config.yaml
model: "masked image model"
dataset: "photos of arthropod specimens (BIOSCAN-5M)"
train_examples: 195000
image_size: 32
crop_scale_min: 1
horizontal_flip: true
color_jitter: 0.1
method: "mae"
mask_ratio: 0.5
loss: "mse"
encoder_arch: "vit"
encoder_norm: "rmsnorm"
encoder_norm_position: "pre"
encoder_activation: "gelu"
encoder_mlp_ratio: 2
encoder_head_dim: 64
encoder_fused_qkv: true
encoder_bias: "qkv"
encoder_qk_norm: false
encoder_parallel_block: true
encoder_inner_norm: false
encoder_patch_size: [4, 4]
encoder_layers: 12
encoder_width: 192
encoder_positions: "rope"
decoder_width: 256
norm_pix_loss: false
decoder_layers: 4
init: "trunc_normal_002"
residual_init: "none"
optimizer: "soap"
beta2: 0.95
lr: 0.0014
beta1: 0.95
shampoo_beta: 0.95
eps: 1e-08
precondition_frequency: 32
max_precond_dim: 512
one_sided: false
adamw_lr_other_params: 0.0011
ema_decay: 0.99
steps: 10800
batch_size: 64
epochs: 3.5
lr_schedule: "linear"
final_lr_fraction: 0
warmup_steps: 210
weight_decay: 0.4
adamw_weight_decay_other_params: 0.05
Rows from block 3 of the encoder of a small masked image model, named by matrix and row number. Rows with one number belong to one neuron. Each number is 128 + 32 x the weight over its row's rms, rounded and kept within 0 to 255. All counts start at 0. Numbers have three digits each. After the name is the row's rms in percent of the matrix's.
After each neuron's rows are labels from the 100 images, of 14976, where the neuron reaches its highest value: "strongest on" is what is common among them. Only what is clearly more common there than usual is listed. The data: photos of arthropod specimens (BIOSCAN-5M). In brackets: how many of the 100.
# fc1: MLP up (encoder.blocks.3.mlp.fc1.weight, 384x192), inputs 0-95
# fc2: MLP down (encoder.blocks.3.mlp.fc2.weight, 192x384, transposed), outputs 0-95

fc1.197 096:106152119091135114146068173186110126186108108126169092155111162159137152115195124098147140101111101138185106168110100097159065145165123151141180119146095096084127097078147116130132172136116140079137067076147098112074154140161169162101108109113107114097129078161177162116121086091180167049
fc2.197 114:140172119110127188123106108115103139123138180095088128079125148070078122066132118168152070112174118127088089096065155064155163197161117133115149073148135114138090122149148128177133119142176131099164094094097091110155153101063146037136097089115109078141046159051160115153110127131080065144
strongest on: order Coleoptera (38)

fc1.145 085:105124161125086116118099126179128092115109138096117136099124116133116165156134119125092098124092182194140082148109120129129120096200162134115171127196114083146114136089104147070101108100149183111131073098176105136160134193114128163132164138146154107137121141142148142104071103111176143174
fc2.145 086:131083171098153097123207143078101184129131070145105105127151159181151108100139148135111104095128132105118140095131166102115096135111130094212082095140157154116170105174124127176181135102111060111153149108081150118069119109129141113127140150137135150141076138126124139113181150146063127094
strongest on: order Hemiptera (42)

fc1.280 135:141184076094087115104197135158148140115157124160101112163093099102092153080159136143176166138089087141123131121096110130133117122149116120143157131143088102140144145114144102162137116139166180116087148192120079122177076139129146114143079127144109134167078073148101111226161146110117147101
fc2.280 129:151098142130072115098129132092108087128140097137105120107111153169078158153068112129074127068155140173154136163112135190162182107151107148165140114146145088116119091141114159106113142179120118227126087134152143193070125163115079084116139126151108127098156236135146084087080093138186048140
strongest on: order Hemiptera (39)

fc1.34 088:157121197077158192085183175192114129124142159111161096139102153115136131157117151144176095156085118119074103073171147144201144121107102128072165130084078156147142093158170128130170102095079107144105089115151203148140109185109093121113080108081131131137102086133104181136065159123166158150
fc2.34 084:076137085112143093150118119057137112117130099130099146141111126124144138108084096149073117083197115162147172209125139098108139157102138131147106159174170116164039141127111122104132147142194124161142147057073097102077131119137120141120193079149117144142099161090162135165168098156081130118
strongest on: order Hymenoptera (53)

fc1.22 092:107093123137165148110143117133122125123162114127151115210028145176107104116129109125094102115171124067093119134147143080083161181160170122096147152136150100142131125164155199143069168178147141116123165138120152061120093106078127178151071101159119162192115108115141157145096107159160149165
fc2.22 089:115102134156054098088115113153117155079142108133080166092195100123121126095144161057202100189084145187159072145125105167117127144071073116194114082130112121085161107143151087172182105134147134138136164122180146147157142162117142118092112144126129073136138138148167114118147114129137167148
strongest on: order Hymenoptera (44)

fc1.271 102:147079167095128193151103144110149136088136163138186116112137114163114158079132093125131120074157046126103064125138134156158102141142098111121156166148202149158102139113175082209167127136100148141151117137147099114148180140145069065104093130141107111102075087176177062111127079180113177194
fc2.271 115:172117165133134158111143112161120118116176138095114165168122115101106127111120107129182144160078152124122145103165074074048081076139132131105121121129170123127171095089183109092123166116170162131192155156065149155101138170109127133100096120107158123111122152182050183125163145093124154056
strongest on: order Coleoptera (41); order Hemiptera (28)

fc1.72 089:143100126120088173135050120197154154161088140120135134099050097131151162162090157120158140096095119090109141171115135107113130080143158149152157159124147139094150184095186118093090168134142146143139124128087183135092099143091178085130119091125147119067108088152104100083116125142166175146
fc2.72 083:085182157104135155071184140101120118085158170125079147128185153095098161146109078099106139122150132157135159080162108114137109184101101193123127100174094095137119079111106136091157125119121097082133132125147121086172133080171116155105110144147100138220149164069137103169115113131119089145
strongest on: order Hymenoptera (57)

fc1.237 079:148134125178076136102105132114166158107113091141126136090067135105136162103143120161088087154121137105134143097167143124120108047092180110141156155109150118115096091118129145097176089133200115076124118129144150192109169190168173182122225112100129169128188102131151127128118106085079104088
fc2.237 073:130123082100128160108146139124199118168125155144137141160185151048062110156113120163142144115160113108151111148114078089177096199180150109152080166207153104150173141141162159106154122114108131128129123159190081129131114042122159144137054115139135145096057165122115128093137187182171162119
strongest on: order Coleoptera (43)

fc1.267 066:111108118114083112161105155151106176163156144102186156139133119152088162145106115177133101093130159135043159138094116030122190074125106139086083157202168161088123147203141144135147125178126147154088149058113123070178196165144104163147126142130135080129054159150047113156163121145171115124
fc2.267 062:128104107102103127125135093112104080097081131192090110161111099078120068189121113085121096146075118078154100199140148143132078160128182074128108080054136155149121112114097181068131106141124126102143118196072113157138121112145153110146081115139101096146173058141162124120075155153126132144
strongest on: order Hymenoptera (51)

fc1.225 072:214099107148162155165151090171176195160155151120191136189143120135077145153178122089151100157123146127176118161131132117157103114118102104146099150137081134153172090135150132179116117147112083077153112110118104142084134132215113102097146090149152186091170138116128175115077141118103102148
fc2.225 068:148152085109137114146172182143095105085103167134190149101123120112143209110096142123123104150180021123178049143115101101106144110157142152106144134147122112163122113182172135088123126163109162160095151162128168155087156130097097173143079123126140131059122170140102107122104110176160186065
strongest on: order Coleoptera (40)

fc1.183 084:083107118193098082129129078090131141115174149123104131133176100174146157135146155076080124110107091143141149123077120195114187154113149121168117160126095083134113106160134167193087137114176143170075070185066167171172051145091171130182125058097134146107088183101128151066131125150148152086
fc2.183 103:143077128060083119149085114069125106131096124080118159108090100069112095081137181154179101139175155141069111122127099124182102166151130115170128129128140090088135188142150066105130109176158094133137170113076125090123115120153121134101094154100099163177128156111214117120107072162137058173
strongest on: order Coleoptera (39)

fc1.84 123:089188098125134120173073147178138111150148142110190109109154153173100132132096186081142137144166156131121101123077073126125142140075184152103095118127106158114151089120134141123102131145131135058166104016121168144111143119155138099086119192096153128065110215111111163127081120089174108171
fc2.84 132:155134120150097123134124114068144118080086106130170151135156079085129129147141100088115124104137131113096159122141163088105147124137065169151112133168171181154147164195082100110208067135119121138123107170122130139128079140073114134154133090157144159132116101154124151071094147122099114126
strongest on: order Coleoptera (55)

fc1.381 078:105135114109138139137134135158127119157123172138051155161177153067074133096119078156145155131135101106158088090142149128107138135146160140188139107202216157097138198107080120105150115158118154140176114131118167085098094132127141127153148173155158098188078111088105097147161135172152137103
fc2.381 075:113055177157112145118121098077153112092151118078145112126105152093180133088108136107132089156155120128124096189106121116123133134143140120129107108107087097117147135171164091174202162099071140105092130155140080165082110166105117144137105111131045128049131124163122183109043132208139201165
strongest on: order Coleoptera (37)

fc1.272 115:150148134146114139153118116146119075103142129134174175141162114078091179161109145119102165128162125141109097111094141147128109039151116132129185073131050130109114110153127104174107099065096108081128129124128130153134106135153101124089147112209156116153161197031175155166119150104137113121
fc2.272 113:127120087113079159118189077139120155147100142167132112122124098124128159144147101174169099118153075152136086164156128067166170147115117112112097193110156127171103128102113150140158164166136133110146098155130113124094111091112126144158108141165149161133127120134141134092099193183127144098
strongest on: order Hymenoptera (47)

fc1.198 119:197163128100104148145075138132112159166165099073174104116160111134158130163139076095117120154135123139108138061137144108119121154099155082125135186159158119080142070141066166157136143107137074117179133112095172138093124143114124146097170126101234166138058140157162218093133139095109121109
fc2.198 150:100143142133064112122153133115107101153073138069120120145053189087126183104178156138121097174140102108132135176194148143119134129147149116114120132092171158147168151137121136096152174127076104152146107163143164082107051090150108140108022064156099139104153144115104114159147113145177124134
strongest on: order Coleoptera (38)

fc1.78 105:193125091118101126110140124154109123116084107017151161146143148099168126111171054098096149092154102131145130070120119102088124148158145160095117124129130165096127121116184161130104090131092106158095167100135148119062112091137089142146132180114092144078140148066181110114053150071096138074
fc2.78 116:096141136138164113103073140128134151101129113151163170145147099103123095126102156096167128128124116122128087124106187076153095128090086161084142112126125126157127131157160091116188152129147177138101146153080156108101144164148099113180078078167119055159116042139138148053098129112171142130
strongest on: order Coleoptera (44)

fc1.301 117:168105156137136165151145134090120169077129114087134135129133141169088169141174141122127115100150142177096105060155131160127122151114175173100180184145151172131156120044124164155150140127124153148128157110115108120103111150065139117105070154087163109115129136103119086081145110161191117134
fc2.301 130:148118113093107057150120140109172122102078121066060139110164134030070094177136080078107104131099125133160082167125127092146118096179147114157123125158134142157156044169142172118141124139188080137078116130158085154113139129139099127098193132205116158167148170074149132131051126065100117158
strongest on: order Hemiptera (34)

fc1.114 067:074097177135130088115192113101108130099152111136110116122092075087131154141123066099127110119102142121187087149148172066077156099112142133080148155112091136140180187113139158136135116144078090127106135104105094117095133136100098155150119124105113184085110148085082092140139139152153028120
fc2.114 066:131124096160109185148074131156105173153114124126113120134109106133125067124113141201147158081174140187134113097089140213116172161156154163142151121098155162128082129113134144107134130121178118117159099148107150141160102146118124100093114177152167105088143140131128133131142112090122159156
strongest on: order Hemiptera (62)

fc1.154 110:129152100142154118107174098133135150195118066110117116149128162122155070140121148146161127106080153143106106129142137133147137113125126041099159102085086159090111129141162177152142134122142139112155134131109153105088101117110083180093095184150095154090102141130156149135167131104058162137
fc2.154 103:160139094145136118139111105106127108142120157100125136127184162146149106162156101161142144103104173095126146092096121127151045107118178150103116155090132122184158076086098102148163119136104133134108171086145104210184100117139108147179155062128113135090135136164089066174080196149108119082
strongest on: order Hymenoptera (44)

fc1.292 081:136090094090175151118115166120136190145090135148081138191109152127114111142098124080077138098102132104095104118163142153111119139139131209144145122137091063110154144112163140154110146128137130153074051133149110148109162156118145107163167135085177102080102129088089069145219135143126096066
fc2.292 091:127162108198120071146104095113125142120140141120200124159148069159128121059145114122162135166098168129180107141078141107118129143094115160139160114027140131101132137130086098124154070130138098024180132133113170165119073125068122134124110153147137118166162172141160158141080113097105073166
strongest on: order Hemiptera (55)

fc1.180 068:103127064121210150095125113098139150133118149170174170169133073135199096164152071146147115106123090075094151126066116069132167165157141147173135108175143146164088117066076085179157183124104124166106122116101165194124148183165072099110164155132101088131127140129112085061137056119181126132
fc2.180 066:144100127106061157148147088161158120126080148106174122110135169136107153097123144085080147109127161135120111092195141129082177123113112061180146154159131167105156116186169199096139090092132134047094121140113066024147150103087125175111122102131203140123111129086098175115147157100114139118
strongest on: order Hemiptera (28)

fc1.334 128:147064158135117074097140082110123141152110121162067127146091083091121110144121092165154102061157134090099186177082126158116151153124151192127179172185093143078114171081117176147120119072152105113089109168101065148126101126094154120136167139123161132154082151094125096114110084137114059102
fc2.334 127:153122117131066163197097084106109128114098168128109120124121161130152087135122161149078134140063143118136099120136092115152120111167104168138077140115171142098187083140123039089102203134109114149100169132123159137136139196107148089082110164125150100171082095132091087155138183148090139153
strongest on: order Hemiptera (60)

fc1.127 123:124182160113168087130173148085110125127152138120176149148140141088174155174156143138142128127180068117206107090136145225139119102178054151160079165087134163163099134097124122149113106097085116105126130114135041130107118142173123109172095118084137085167098085141098120135128080099172140067
fc2.127 120:114128188145140128141127135171108133091131129098150174086116133120087172149097138061142157147117158129097121111108113070183102192090147119169151088126127096120169175121118128156083082088158110118137101089153197119132149072079146205078110127147189153102178199156120131143145107108094162159
strongest on: order Coleoptera (36)

fc1.136 106:127162142110086131051152145138079158150114148064106110175082188104127154153118121122144078150124113143116101130091158162048097140128132103109136100158098167080140121075162144128090138137108153201177137159057127101180067134089134147183070109111147096094108146133128073095140170130136143160
fc2.136 101:157149093169154118194061093108141117114121125206144129084138149102096153152139110120102150128103125134096196153152076123175128151116121144152173149080166130197107136179082090104129078087189104090125123084170122138072164129145113128123157141172145126137086113174103172149194079161075112138
strongest on: order Hymenoptera (42)

fc1.359 081:120117201107141129085151176069132117099124151159081135158105090127098090109146114118106095048107081086091149142091136135094115111158126143137153108127152099103162174138147121176119116137069154157166082161140220152175089152037111135136164118118091079134067153131149072157113162080171147200
fc2.359 068:127087083118054207150091121154103155138141146086157125162138155136169120093090156171136189125142184154105136140172127164120154183106091132146126175143126097084098130156165127118145100135156164125147166078090046112081139159142145121135092102106159172085159089090127145118143073181083125093
strongest on: order Hemiptera (57)

fc1.59 125:129125150103132089089156204149102149086135202110095082099134094148144148057141126133150104119111155122162142101133139151127154111145180223167180136162093133130171199184182130112143123124135124097094112112100128074142102191149101096122141135099113129134174136118093113120152147125123113162
fc2.59 148:207166155071178131195127142107153181229095135168112142146100091098126145154115104138133118130159084155133101120143127140108097142137171117063072087118207112121108108048119169173104152146153112117150127177157143124133116064163133162121108152190133087135202107099076136164129123198150144150
strongest on: order Hemiptera (58)

fc1.294 074:058125158140113156171131147202160092087155210068117115118102128131129063086111126190104098023096170147097121150133149135104140182122132147112132136171094099124180116141137128138157139133159126131089164074130142140102135159126165135156146126117112092168084130158068137121123138140125141116
fc2.294 069:120117102112106105128139119087076167145128113104160110144160165090097159153173106120137066130144121157140127146134115145126146111162127140149114082066153215119128172136104114129133102095055109119137090126127075164137123087128159126141176094170123087089159104130184111080169034181120072121
strongest on: order Hemiptera (58)

fc1.379 092:110164074114171089143107198149085150124122136122107097179071148173107110066116114162139147044111087100160133182102167114157180138140141129110104169056103123122182134096113103103120157151093138142131124087122159046117135150165157135127175154171143118120152112158054167112119093163115120067
fc2.379 091:140095066130108122055149107088165081124144155168147110138118117065126163139149103111142143204166106163146168174179094122155169164124156149096160103121116116114110153141169134071149123138115105078119126133133138205137136076129100115137110102133126107106122136116154104140134110143199160146
strongest on: order Coleoptera (38)

fc1.304 079:116049125129142157183156101128112082130133098111128110108176109097125147229175136125158115103113157136081142060074085116172171115138133117134097065108092178134106150136143071136127099164148154099142122165138167115122095126106132180122093132117147116122138077154069074093166151117149126139
fc2.304 076:097108103130054123118095138084132130067110138157076144160095111121154091068093080141086107139186175152152120182191153124082178149130140112193092185133150142124154162118106173121157148050075076095141092094074064059110136130163142144171159124137119088098131118121178177121108118111129174149
strongest on: order Hemiptera (32)

fc1.346 098:105170145104157088122097147134089079135116133161069168094139158180173152086097128127106140093108107131105172124169141094121142132120156147105170138144093112102144110062157093217174131170110082111109133173167182181121140146151133115096137124134131059128133164171120164163133137149120210123
fc2.346 099:110057123073171143137195097124171132168100102081143121248113131121156118148118169130106131149189177093106171123127138119110156121162120121091066154110191159125175115173142138085161147132088168147184167082147118128172173090111171132162168097166145109133104069083129089088113125114120089123
strongest on: order Hemiptera (46)

fc1.244 079:125146099103077191026166128150119095154149071073123134140139129124130077146097104172107135102106084096096136144107138155108110135101165133102136090174145161062167130125111110090135145166180145122138143142134107156126103050158116144134174098156179115086160142082135115114125146126061162110
fc2.244 076:121110146135174074185126109086163125128080150107189149123091068120098164125147150106130109197138125153147105114136087070137103031157096106143136177111139100170159113159096158158103128116090101149167084124102177089087153142092110127199126121107111174167160106096119134124171140170132090106
strongest on: order Hymenoptera (41)

fc1.31 083:101156140151126103125104075160142156104171145117132145128139131124147156148092087100091137154121123160122127095123185120152063152116144064129166113185103211121196129187106131093086151130140136088177088137120134141095149199112097142122187091166059129163154106109126136118124124148136147157
fc2.31 075:189143112163173139131116117100154130112136089134131199133115123133133115147157159161127110111085097113110143106128085161133190123080138119111119193045178036162083115110096110127184066127115108172105151070140122143140161078176164151122174102118102156082093166150166142109139185121145153134
strongest on: order Coleoptera (37)

fc1.260 075:117144042108081155075138115111113103162168146106136151115134134140126055124185153155162156153141124113125140137100105066115146129100159116193141118131137089178125177115161096117129107160140163086125138123169169103073120139113143097146097146136129142146086170105088117157129109103185114103
fc2.260 076:132117150099116051114145107164134160075082101094141139125130115067090123156113149169121095147101158160142131130128074122124097128183056098048181131118169121112170142149133116119074116119098121122125145188090124112166117149076102181129156069182152072088103078081091106143128139117115137126
strongest on: order Coleoptera (49)

fc1.367 111:085138150080157091162159145123102101178100154178088107136140114083106100119087131179125166064128097092106128222101136119123169124069073138057167138096082196128123166080133178127083151150122160057150121101113156115132155140108083116093104121060134138101139171100076169154137128083134078115
fc2.367 118:163140124111154112090110121105159064094114131054142117170111091094107157134155122133173174140156192096142208053091125108138095119192119154124148166171137071114136107161132135069143149138119092142114167103167101167122115116124189085167072120158098072215122140139149169108142144150113169105
strongest on: order Coleoptera (44); order Hemiptera (32)

fc1.283 083:154096118154078088112150091088137121098121167106115146133108122171059148124167154103139148139161140178102196129143107039138097091150177198108110112175142158096172132104124183129074067076128124144155134117143050151221122128080138164120123062098124121102119152111094085186162115143132120150
fc2.283 076:115132175111140097163098113152097123143114107169106121175148145075158072137115117175106104085056107088167123159095157175144135200122077087162133175083145088158112097171075117129146190136183117103165107137115200169068123154148182097129105130149166154119115096116167149124162087081136119097
strongest on: order Hemiptera (40)

fc1.173 157:180125093130056118076134146126124173120107111129140147133089114120156181139078118101133165147064081064122140142137081095101148130070128117115159138111081130112095171143077098135095155128144105113120098106104200074127147161107083102104126084143154130187122101144154196107135110100107122133
fc2.173 148:153178163111118162157104117119080105088137151139152115144151109143064102091152202150117105108090114128139104132082190178180125107197183141119134155131155100103191106139134152123140113168134161128091149180121112139091092123091170102111090156118137157079145185120126031162113091077134107134
strongest on: order Hymenoptera (45)

fc1.314 122:070085119051130180101185154115069062140082167104119125068170136105148084099165104130193145101129151147099167123088094102146173130122161110086130172111118154162176171114128107137063168126133173120120125143118138127128186135128149103101147176123121071121078070155091100134167094105148109106
fc2.314 124:132151130113121129102136139092139148148134105114148125223136121151121121188144124160136168139185133136117104164140165106110063108148157157073121107193199151120175121122160105121097101157121177045194168126108117075152095146113131145131130120121109153173114160134229160112167131110154151096
strongest on: order Hemiptera (34)

fc1.64 077:102103074149125118097125149113081134084153136106119077158135124141127162158128088152187138093099150135179088149100184055112123157178133106103114107135087088138068115136134094156145223094097135085151125099133168174151112134127144116132054151076134112199140142140180138170124080144094152169
fc2.64 084:147098114116114117197144184143177106094117155153144079149138113155111083083136154118096109122088143143091147156143112141097144097096115142154146144134114178103150172124081213147119096190136152134121116173093146053150179178086169102179169149091096132140085109091090167118155165081128108114
strongest on: order Coleoptera (40)

fc1.96 105:074091111161116047088119124135110169131056155079177076154147156128137124123193147112098090124104103076172118117122148114111085164119156171168170154168095106065109109121114120158149127108121146150156175112152152121144121102126095115114160148090159155108111100086090134153094174148127110155
fc2.96 106:119114131127124134131100132115128109114158070163118148131130092152089123105130108112101095167128095100078145074112136163107049128139100111158137145200115119176128168151124106194169111154189142093182117132124120166091087154138167105166121139102082187188138049084160088136095119075121223133
strongest on: order Hemiptera (35)

fc1.312 103:153105171173082159100119108196151159115111137034145147161105161122143114107115168147140116064141121089118113124104136130105176135176123140117207114097117148084170204155079119187101139185167124116105140172105121116125143097090164123096180098085074123127070134080129112100086128149149084153
fc2.312 108:092104156096135144117117150060042093082168101165128137126155100117107121093140131187135125091117090175128113136136103103089170139110168189149119164131063101134154110084111168095207086148109102116146181139107124070133082214124159081126051169165099125132168118150168112201164109143107108139
strongest on: order Hemiptera (69)

fc1.288 109:140174123099110131159140109113074141112091179118175098141135130082108141185099133149172118175105109134139105166137121098154120128132159067148200136170129063118123099074155159099115144185127143090154092126180093165142108080131122141111119153121160181091148121132159118125096080072090166109
fc2.288 133:142133104060083115100095143120145117083067143115095126093085136129077149113165139141141064148099099207075112096165136100187193142093120224068128156124163119149101129165147059111169151147134088107149122161071115130148104126136106132073064108140118123167113127116168151152139157150126116132
strongest on: order Coleoptera (37)

fc1.143 077:120082183134097085066127110070142086137156181157122148136122122157123161097107112104169109055091101124137193084139090183093112195172170079081161116149069097128165168097156128138113171158135105085145111137083172118110072208091175127081111108110135124129089155145109142092092172138137163115
fc2.143 072:160130105124172112155138167110093155094138108068131160130073122141122085112170079119131121125131166158121057208155176083120146111159108168129086113101098193128149078124068124148121118114133114145188160116128077144097106114126105085143181119128172132151105171213147105115198102180111101114
strongest on: order Hemiptera (35)

fc1.155 080:122092170169157106108159099140106111120073121102159123168085133119180196113170174150119140114161166072136094092107130129132166118145109073124191133097096083110132147065083148186137139160099131124085150094076120125148151131145166171173077144172081148108146169117203145158149129135144114126
fc2.155 072:163143086130067136151079135162120181111207118114114163086136141140142110137106110123194127095107089139161143150123118143143134154165117160113101094113124159082175125201120169071178152179145140106139111191121150120104083148085106100086147144145147161172160135157073117122107108138144190126
strongest on: order Hemiptera (63)

fc1.302 082:143168177100152102100128103150032155149150171163121110115108120108119077109187066153130168118105029107137085125106123121172160125140147138154136090112149125145154122106132188064092113157151102142123109117136126162124089139139129162124133079131105090128156107114101098152090158145080144098
fc2.302 077:099136056107110145184114110120168154102152121133157153116162108154123162090158134102163111200187098125158128082114154183093098156125052140122120135092106119110136065160111112125127108142157130130152134085111140097069138118168145110144140193095098170074122121141160125131166093110152096152
strongest on: order Hymenoptera (46)

fc1.248 083:125133138148055074132177123188129181115143123077177060117144146117068134078123177156117126134121127117167147131087128163086168157154150083104114206126154175107117153175196124138143134128113097086165104148148106100149131129164140138116128175121122070132141136116160162076114111070136119136
fc2.248 093:131103062128098137165114162109143110132077163083093136132123132120174088159119074104127084091096089114112150085100095057149104154103142127148116066103172042112146127112141121115140141118059171039120134137113187112127124154065147162157103105144078108122126108138110125088089151120143134062
strongest on: order Coleoptera (40)

fc1.319 097:070127100140071106128112173137101123145104106090172086166107091120155116089135115096062132140128156118137138145131161089160181144132136105125179122153080095057132110162179129139098132153148154134146127118112067125150110137136080152141190150158138131105126121133154088155147154168119167119
fc2.319 104:135125091131129159219139120150157132128142096095098143146155152111156129094114156163152113119143101122125093104109081118112149088106123154129132142087139118187090114084111107173205125102135129112106150110174147080132126092138150106095111180161101123161107132130123144141089122164119119118
strongest on: order Hemiptera (33)

fc1.192 065:115115120111159095205115091075099139090126086151179123161096132114121147155186078202117087061118108110131138140023101151146138160091109099121132124133165131151153132193101095147092084171100126105141112081130161103145123081105126122138118218188125124099126160091138060115125114082126077146
fc2.192 057:123132123171113130090126163121132118132123160124070122093160114131088108074148178090152177117122166135161108162157171110145110121164183143163151114131178132042097135078186117169099139119130130148137096212181112126175076155133139097105070078076126075116128169100086159159108154200158159108
strongest on: order Hymenoptera (43)

fc1.157 072:119146133116098095156138179171104140109082130081153122149131181135129146100134099105120120135214110154085123059065159183094122069151105147146105070182117108122112077084124139135162083136117120139110111148131128088174114140146089071141136090130152129130151172125141152152152206172150192132
fc2.157 069:139122159110158147108096070109162124109103126127149140106116085143160118126146121105134117135105085102184063130148080103145139154128128072123169169136126147146169183157114071068067148092129162128132099088169128126124123094129162194152149144121078168097067103109153128076131078048125061111
strongest on: order Coleoptera (44)

fc1.98 128:154110082154143091116123085097134118076121113142137151163154153130138113131121115103135123135133117095075144101063148168090149138125129084097187123106079122139092063107062188143098085120138126121170156110144111127115072083091171142058106174139084205112134160100119136120116087112194123111
fc2.98 154:100132132106145198146148136105131121187112065112120112105123115069080045116145100220127098146136127132130105103141120071045147140105107198078157082120124147157120154107144174116080143141119160111169116197155092143114112132123141099152102139110109102114084072142108191163124173170088119125
strongest on: order Coleoptera (40)

fc1.13 102:121095143176142119087097105125139166151189126123145121148145166201097068131159125110171078120141138133137148147105148161066053122074094188082112132179108147080127098127176157138123140154138136190123101106132130131135105115040137073112089147159131110118131186102155013094153131130113121105
fc2.13 103:102192109111119102085127117155115055095156117106159159135086077145130208080085074155061141147080097121097108153102154070118108135151161146151171143118120140141100078112135171118121094161145133057177126148071132151095100146200114171144099119141101117100099108114101163184151115140135078107
strongest on: order Hemiptera (28)

fc1.139 074:093134126075153182118171160115114130101103196143170091201084086118139081198184136093135059147112136125149133067123148126148116173171197087107139116162135148097086127163155102128096086146113176091179099105054123095181126166147131092143116106141148130099194125120172114131078107149133189070
fc2.139 073:143085113207094112121126141102105128158108058130099157082107126184129157134099146208132158090101077145130109149118149081142145175164093177107076128111119091151158135106110182147091082106149094137137175100171129183115149190112189130090115139133131109093078078124139144170144149138090127120
strongest on: order Hemiptera (46)

fc1.60 120:091117161110125097122079126144148125125118117088168150118185041075155171140164152108111150128190127115086121090143133143125205045118071103216146123148098089148143127064098166152142094151153122075126169164175140129103084148092141066083154080167114151121127154081137078102123121179082144123
fc2.60 115:104154139120092138121139147078120160112158123137090181142127165177185092173114102156136063096100165120144089086110181100146111141134137123089161141087111102131104096122115108146163096206106126108109149127137083157142082142130132169145127079077196173064168093143176091148170091193176028150
strongest on: order Hemiptera (49)

fc1.120 064:182098114137103166162150116104179131148130173106136123190140117129116170123107136163185180167089110135069116126083107103128152079091086165122146108153185145134105148118124044104165079105141126164118141106116152072133187109134091137145140124132173165151206145100138144186140140148114147100
fc2.120 060:130112106096117128110087133195148145099074135135147137082145108132097116136200183145086115089153141119156106167172110102071104163166152097121116112104086086163166121179120157110107127140133109105089136162121120114071088169149187181124107129163132116105090117166139142112124104180131050140
strongest on: order Coleoptera (37)

fc1.254 074:140118115081116093119056112140175173111140101071095117104181131168147080123166064100129147091102085137128096040173091119075148152108123155122074122152150163116098107093129119051125144134166089144112112074119181164132141075143093154166180133182153133067113119120065115187123130119125127117
fc2.254 077:172091168179110127096100116138118110164175135134126135107107073095127150137090155132087101123125235173162125153106146119132109114137175130182157154143133139156199111130126137119178105141105163135204136190102122128114126125160138109158059049125117135159121163177152130078124160138186131114
strongest on: order Coleoptera (42)

fc1.206 082:149079127139146122163124162197121174177101179167160095169082110169137173182157143198091120186089150117143096112197127088170140133156155159172125099129120127105127130130132098109139171141097071110131138120128140111187102098075055138154091116148148159124121071093135113138071085157137121161
fc2.206 083:098135138164094140157111119071122068084150075109073106115137087101064152112090100129135108046113135101131099161087144145129070168139132085127076119128086148137103146131175223120126156132096136089135078091130108186088166165148149162122186136065137147120183119106143140096152179102033184108
strongest on: order Hymenoptera (43)

fc1.372 068:120152122128142096167111155036176087093133163116111093207139135149103103163135151116158100105094167119143102083136168159094102097110132155128111103163134131134172148135112084163044122091131072105185143160144178127178140122149098109129183111089094250064057153096156076114113034112152115089
fc2.372 064:111149090116099146065144053119104151161064088068106134068101137100125153140141113125067114160146082135093168122089143159149104133170135142165146221132158120080076099126126112109175130173119181092124090136021152161142098156092140145168105112151152046184128162161121176172157156109157099119
strongest on: order Hemiptera (35)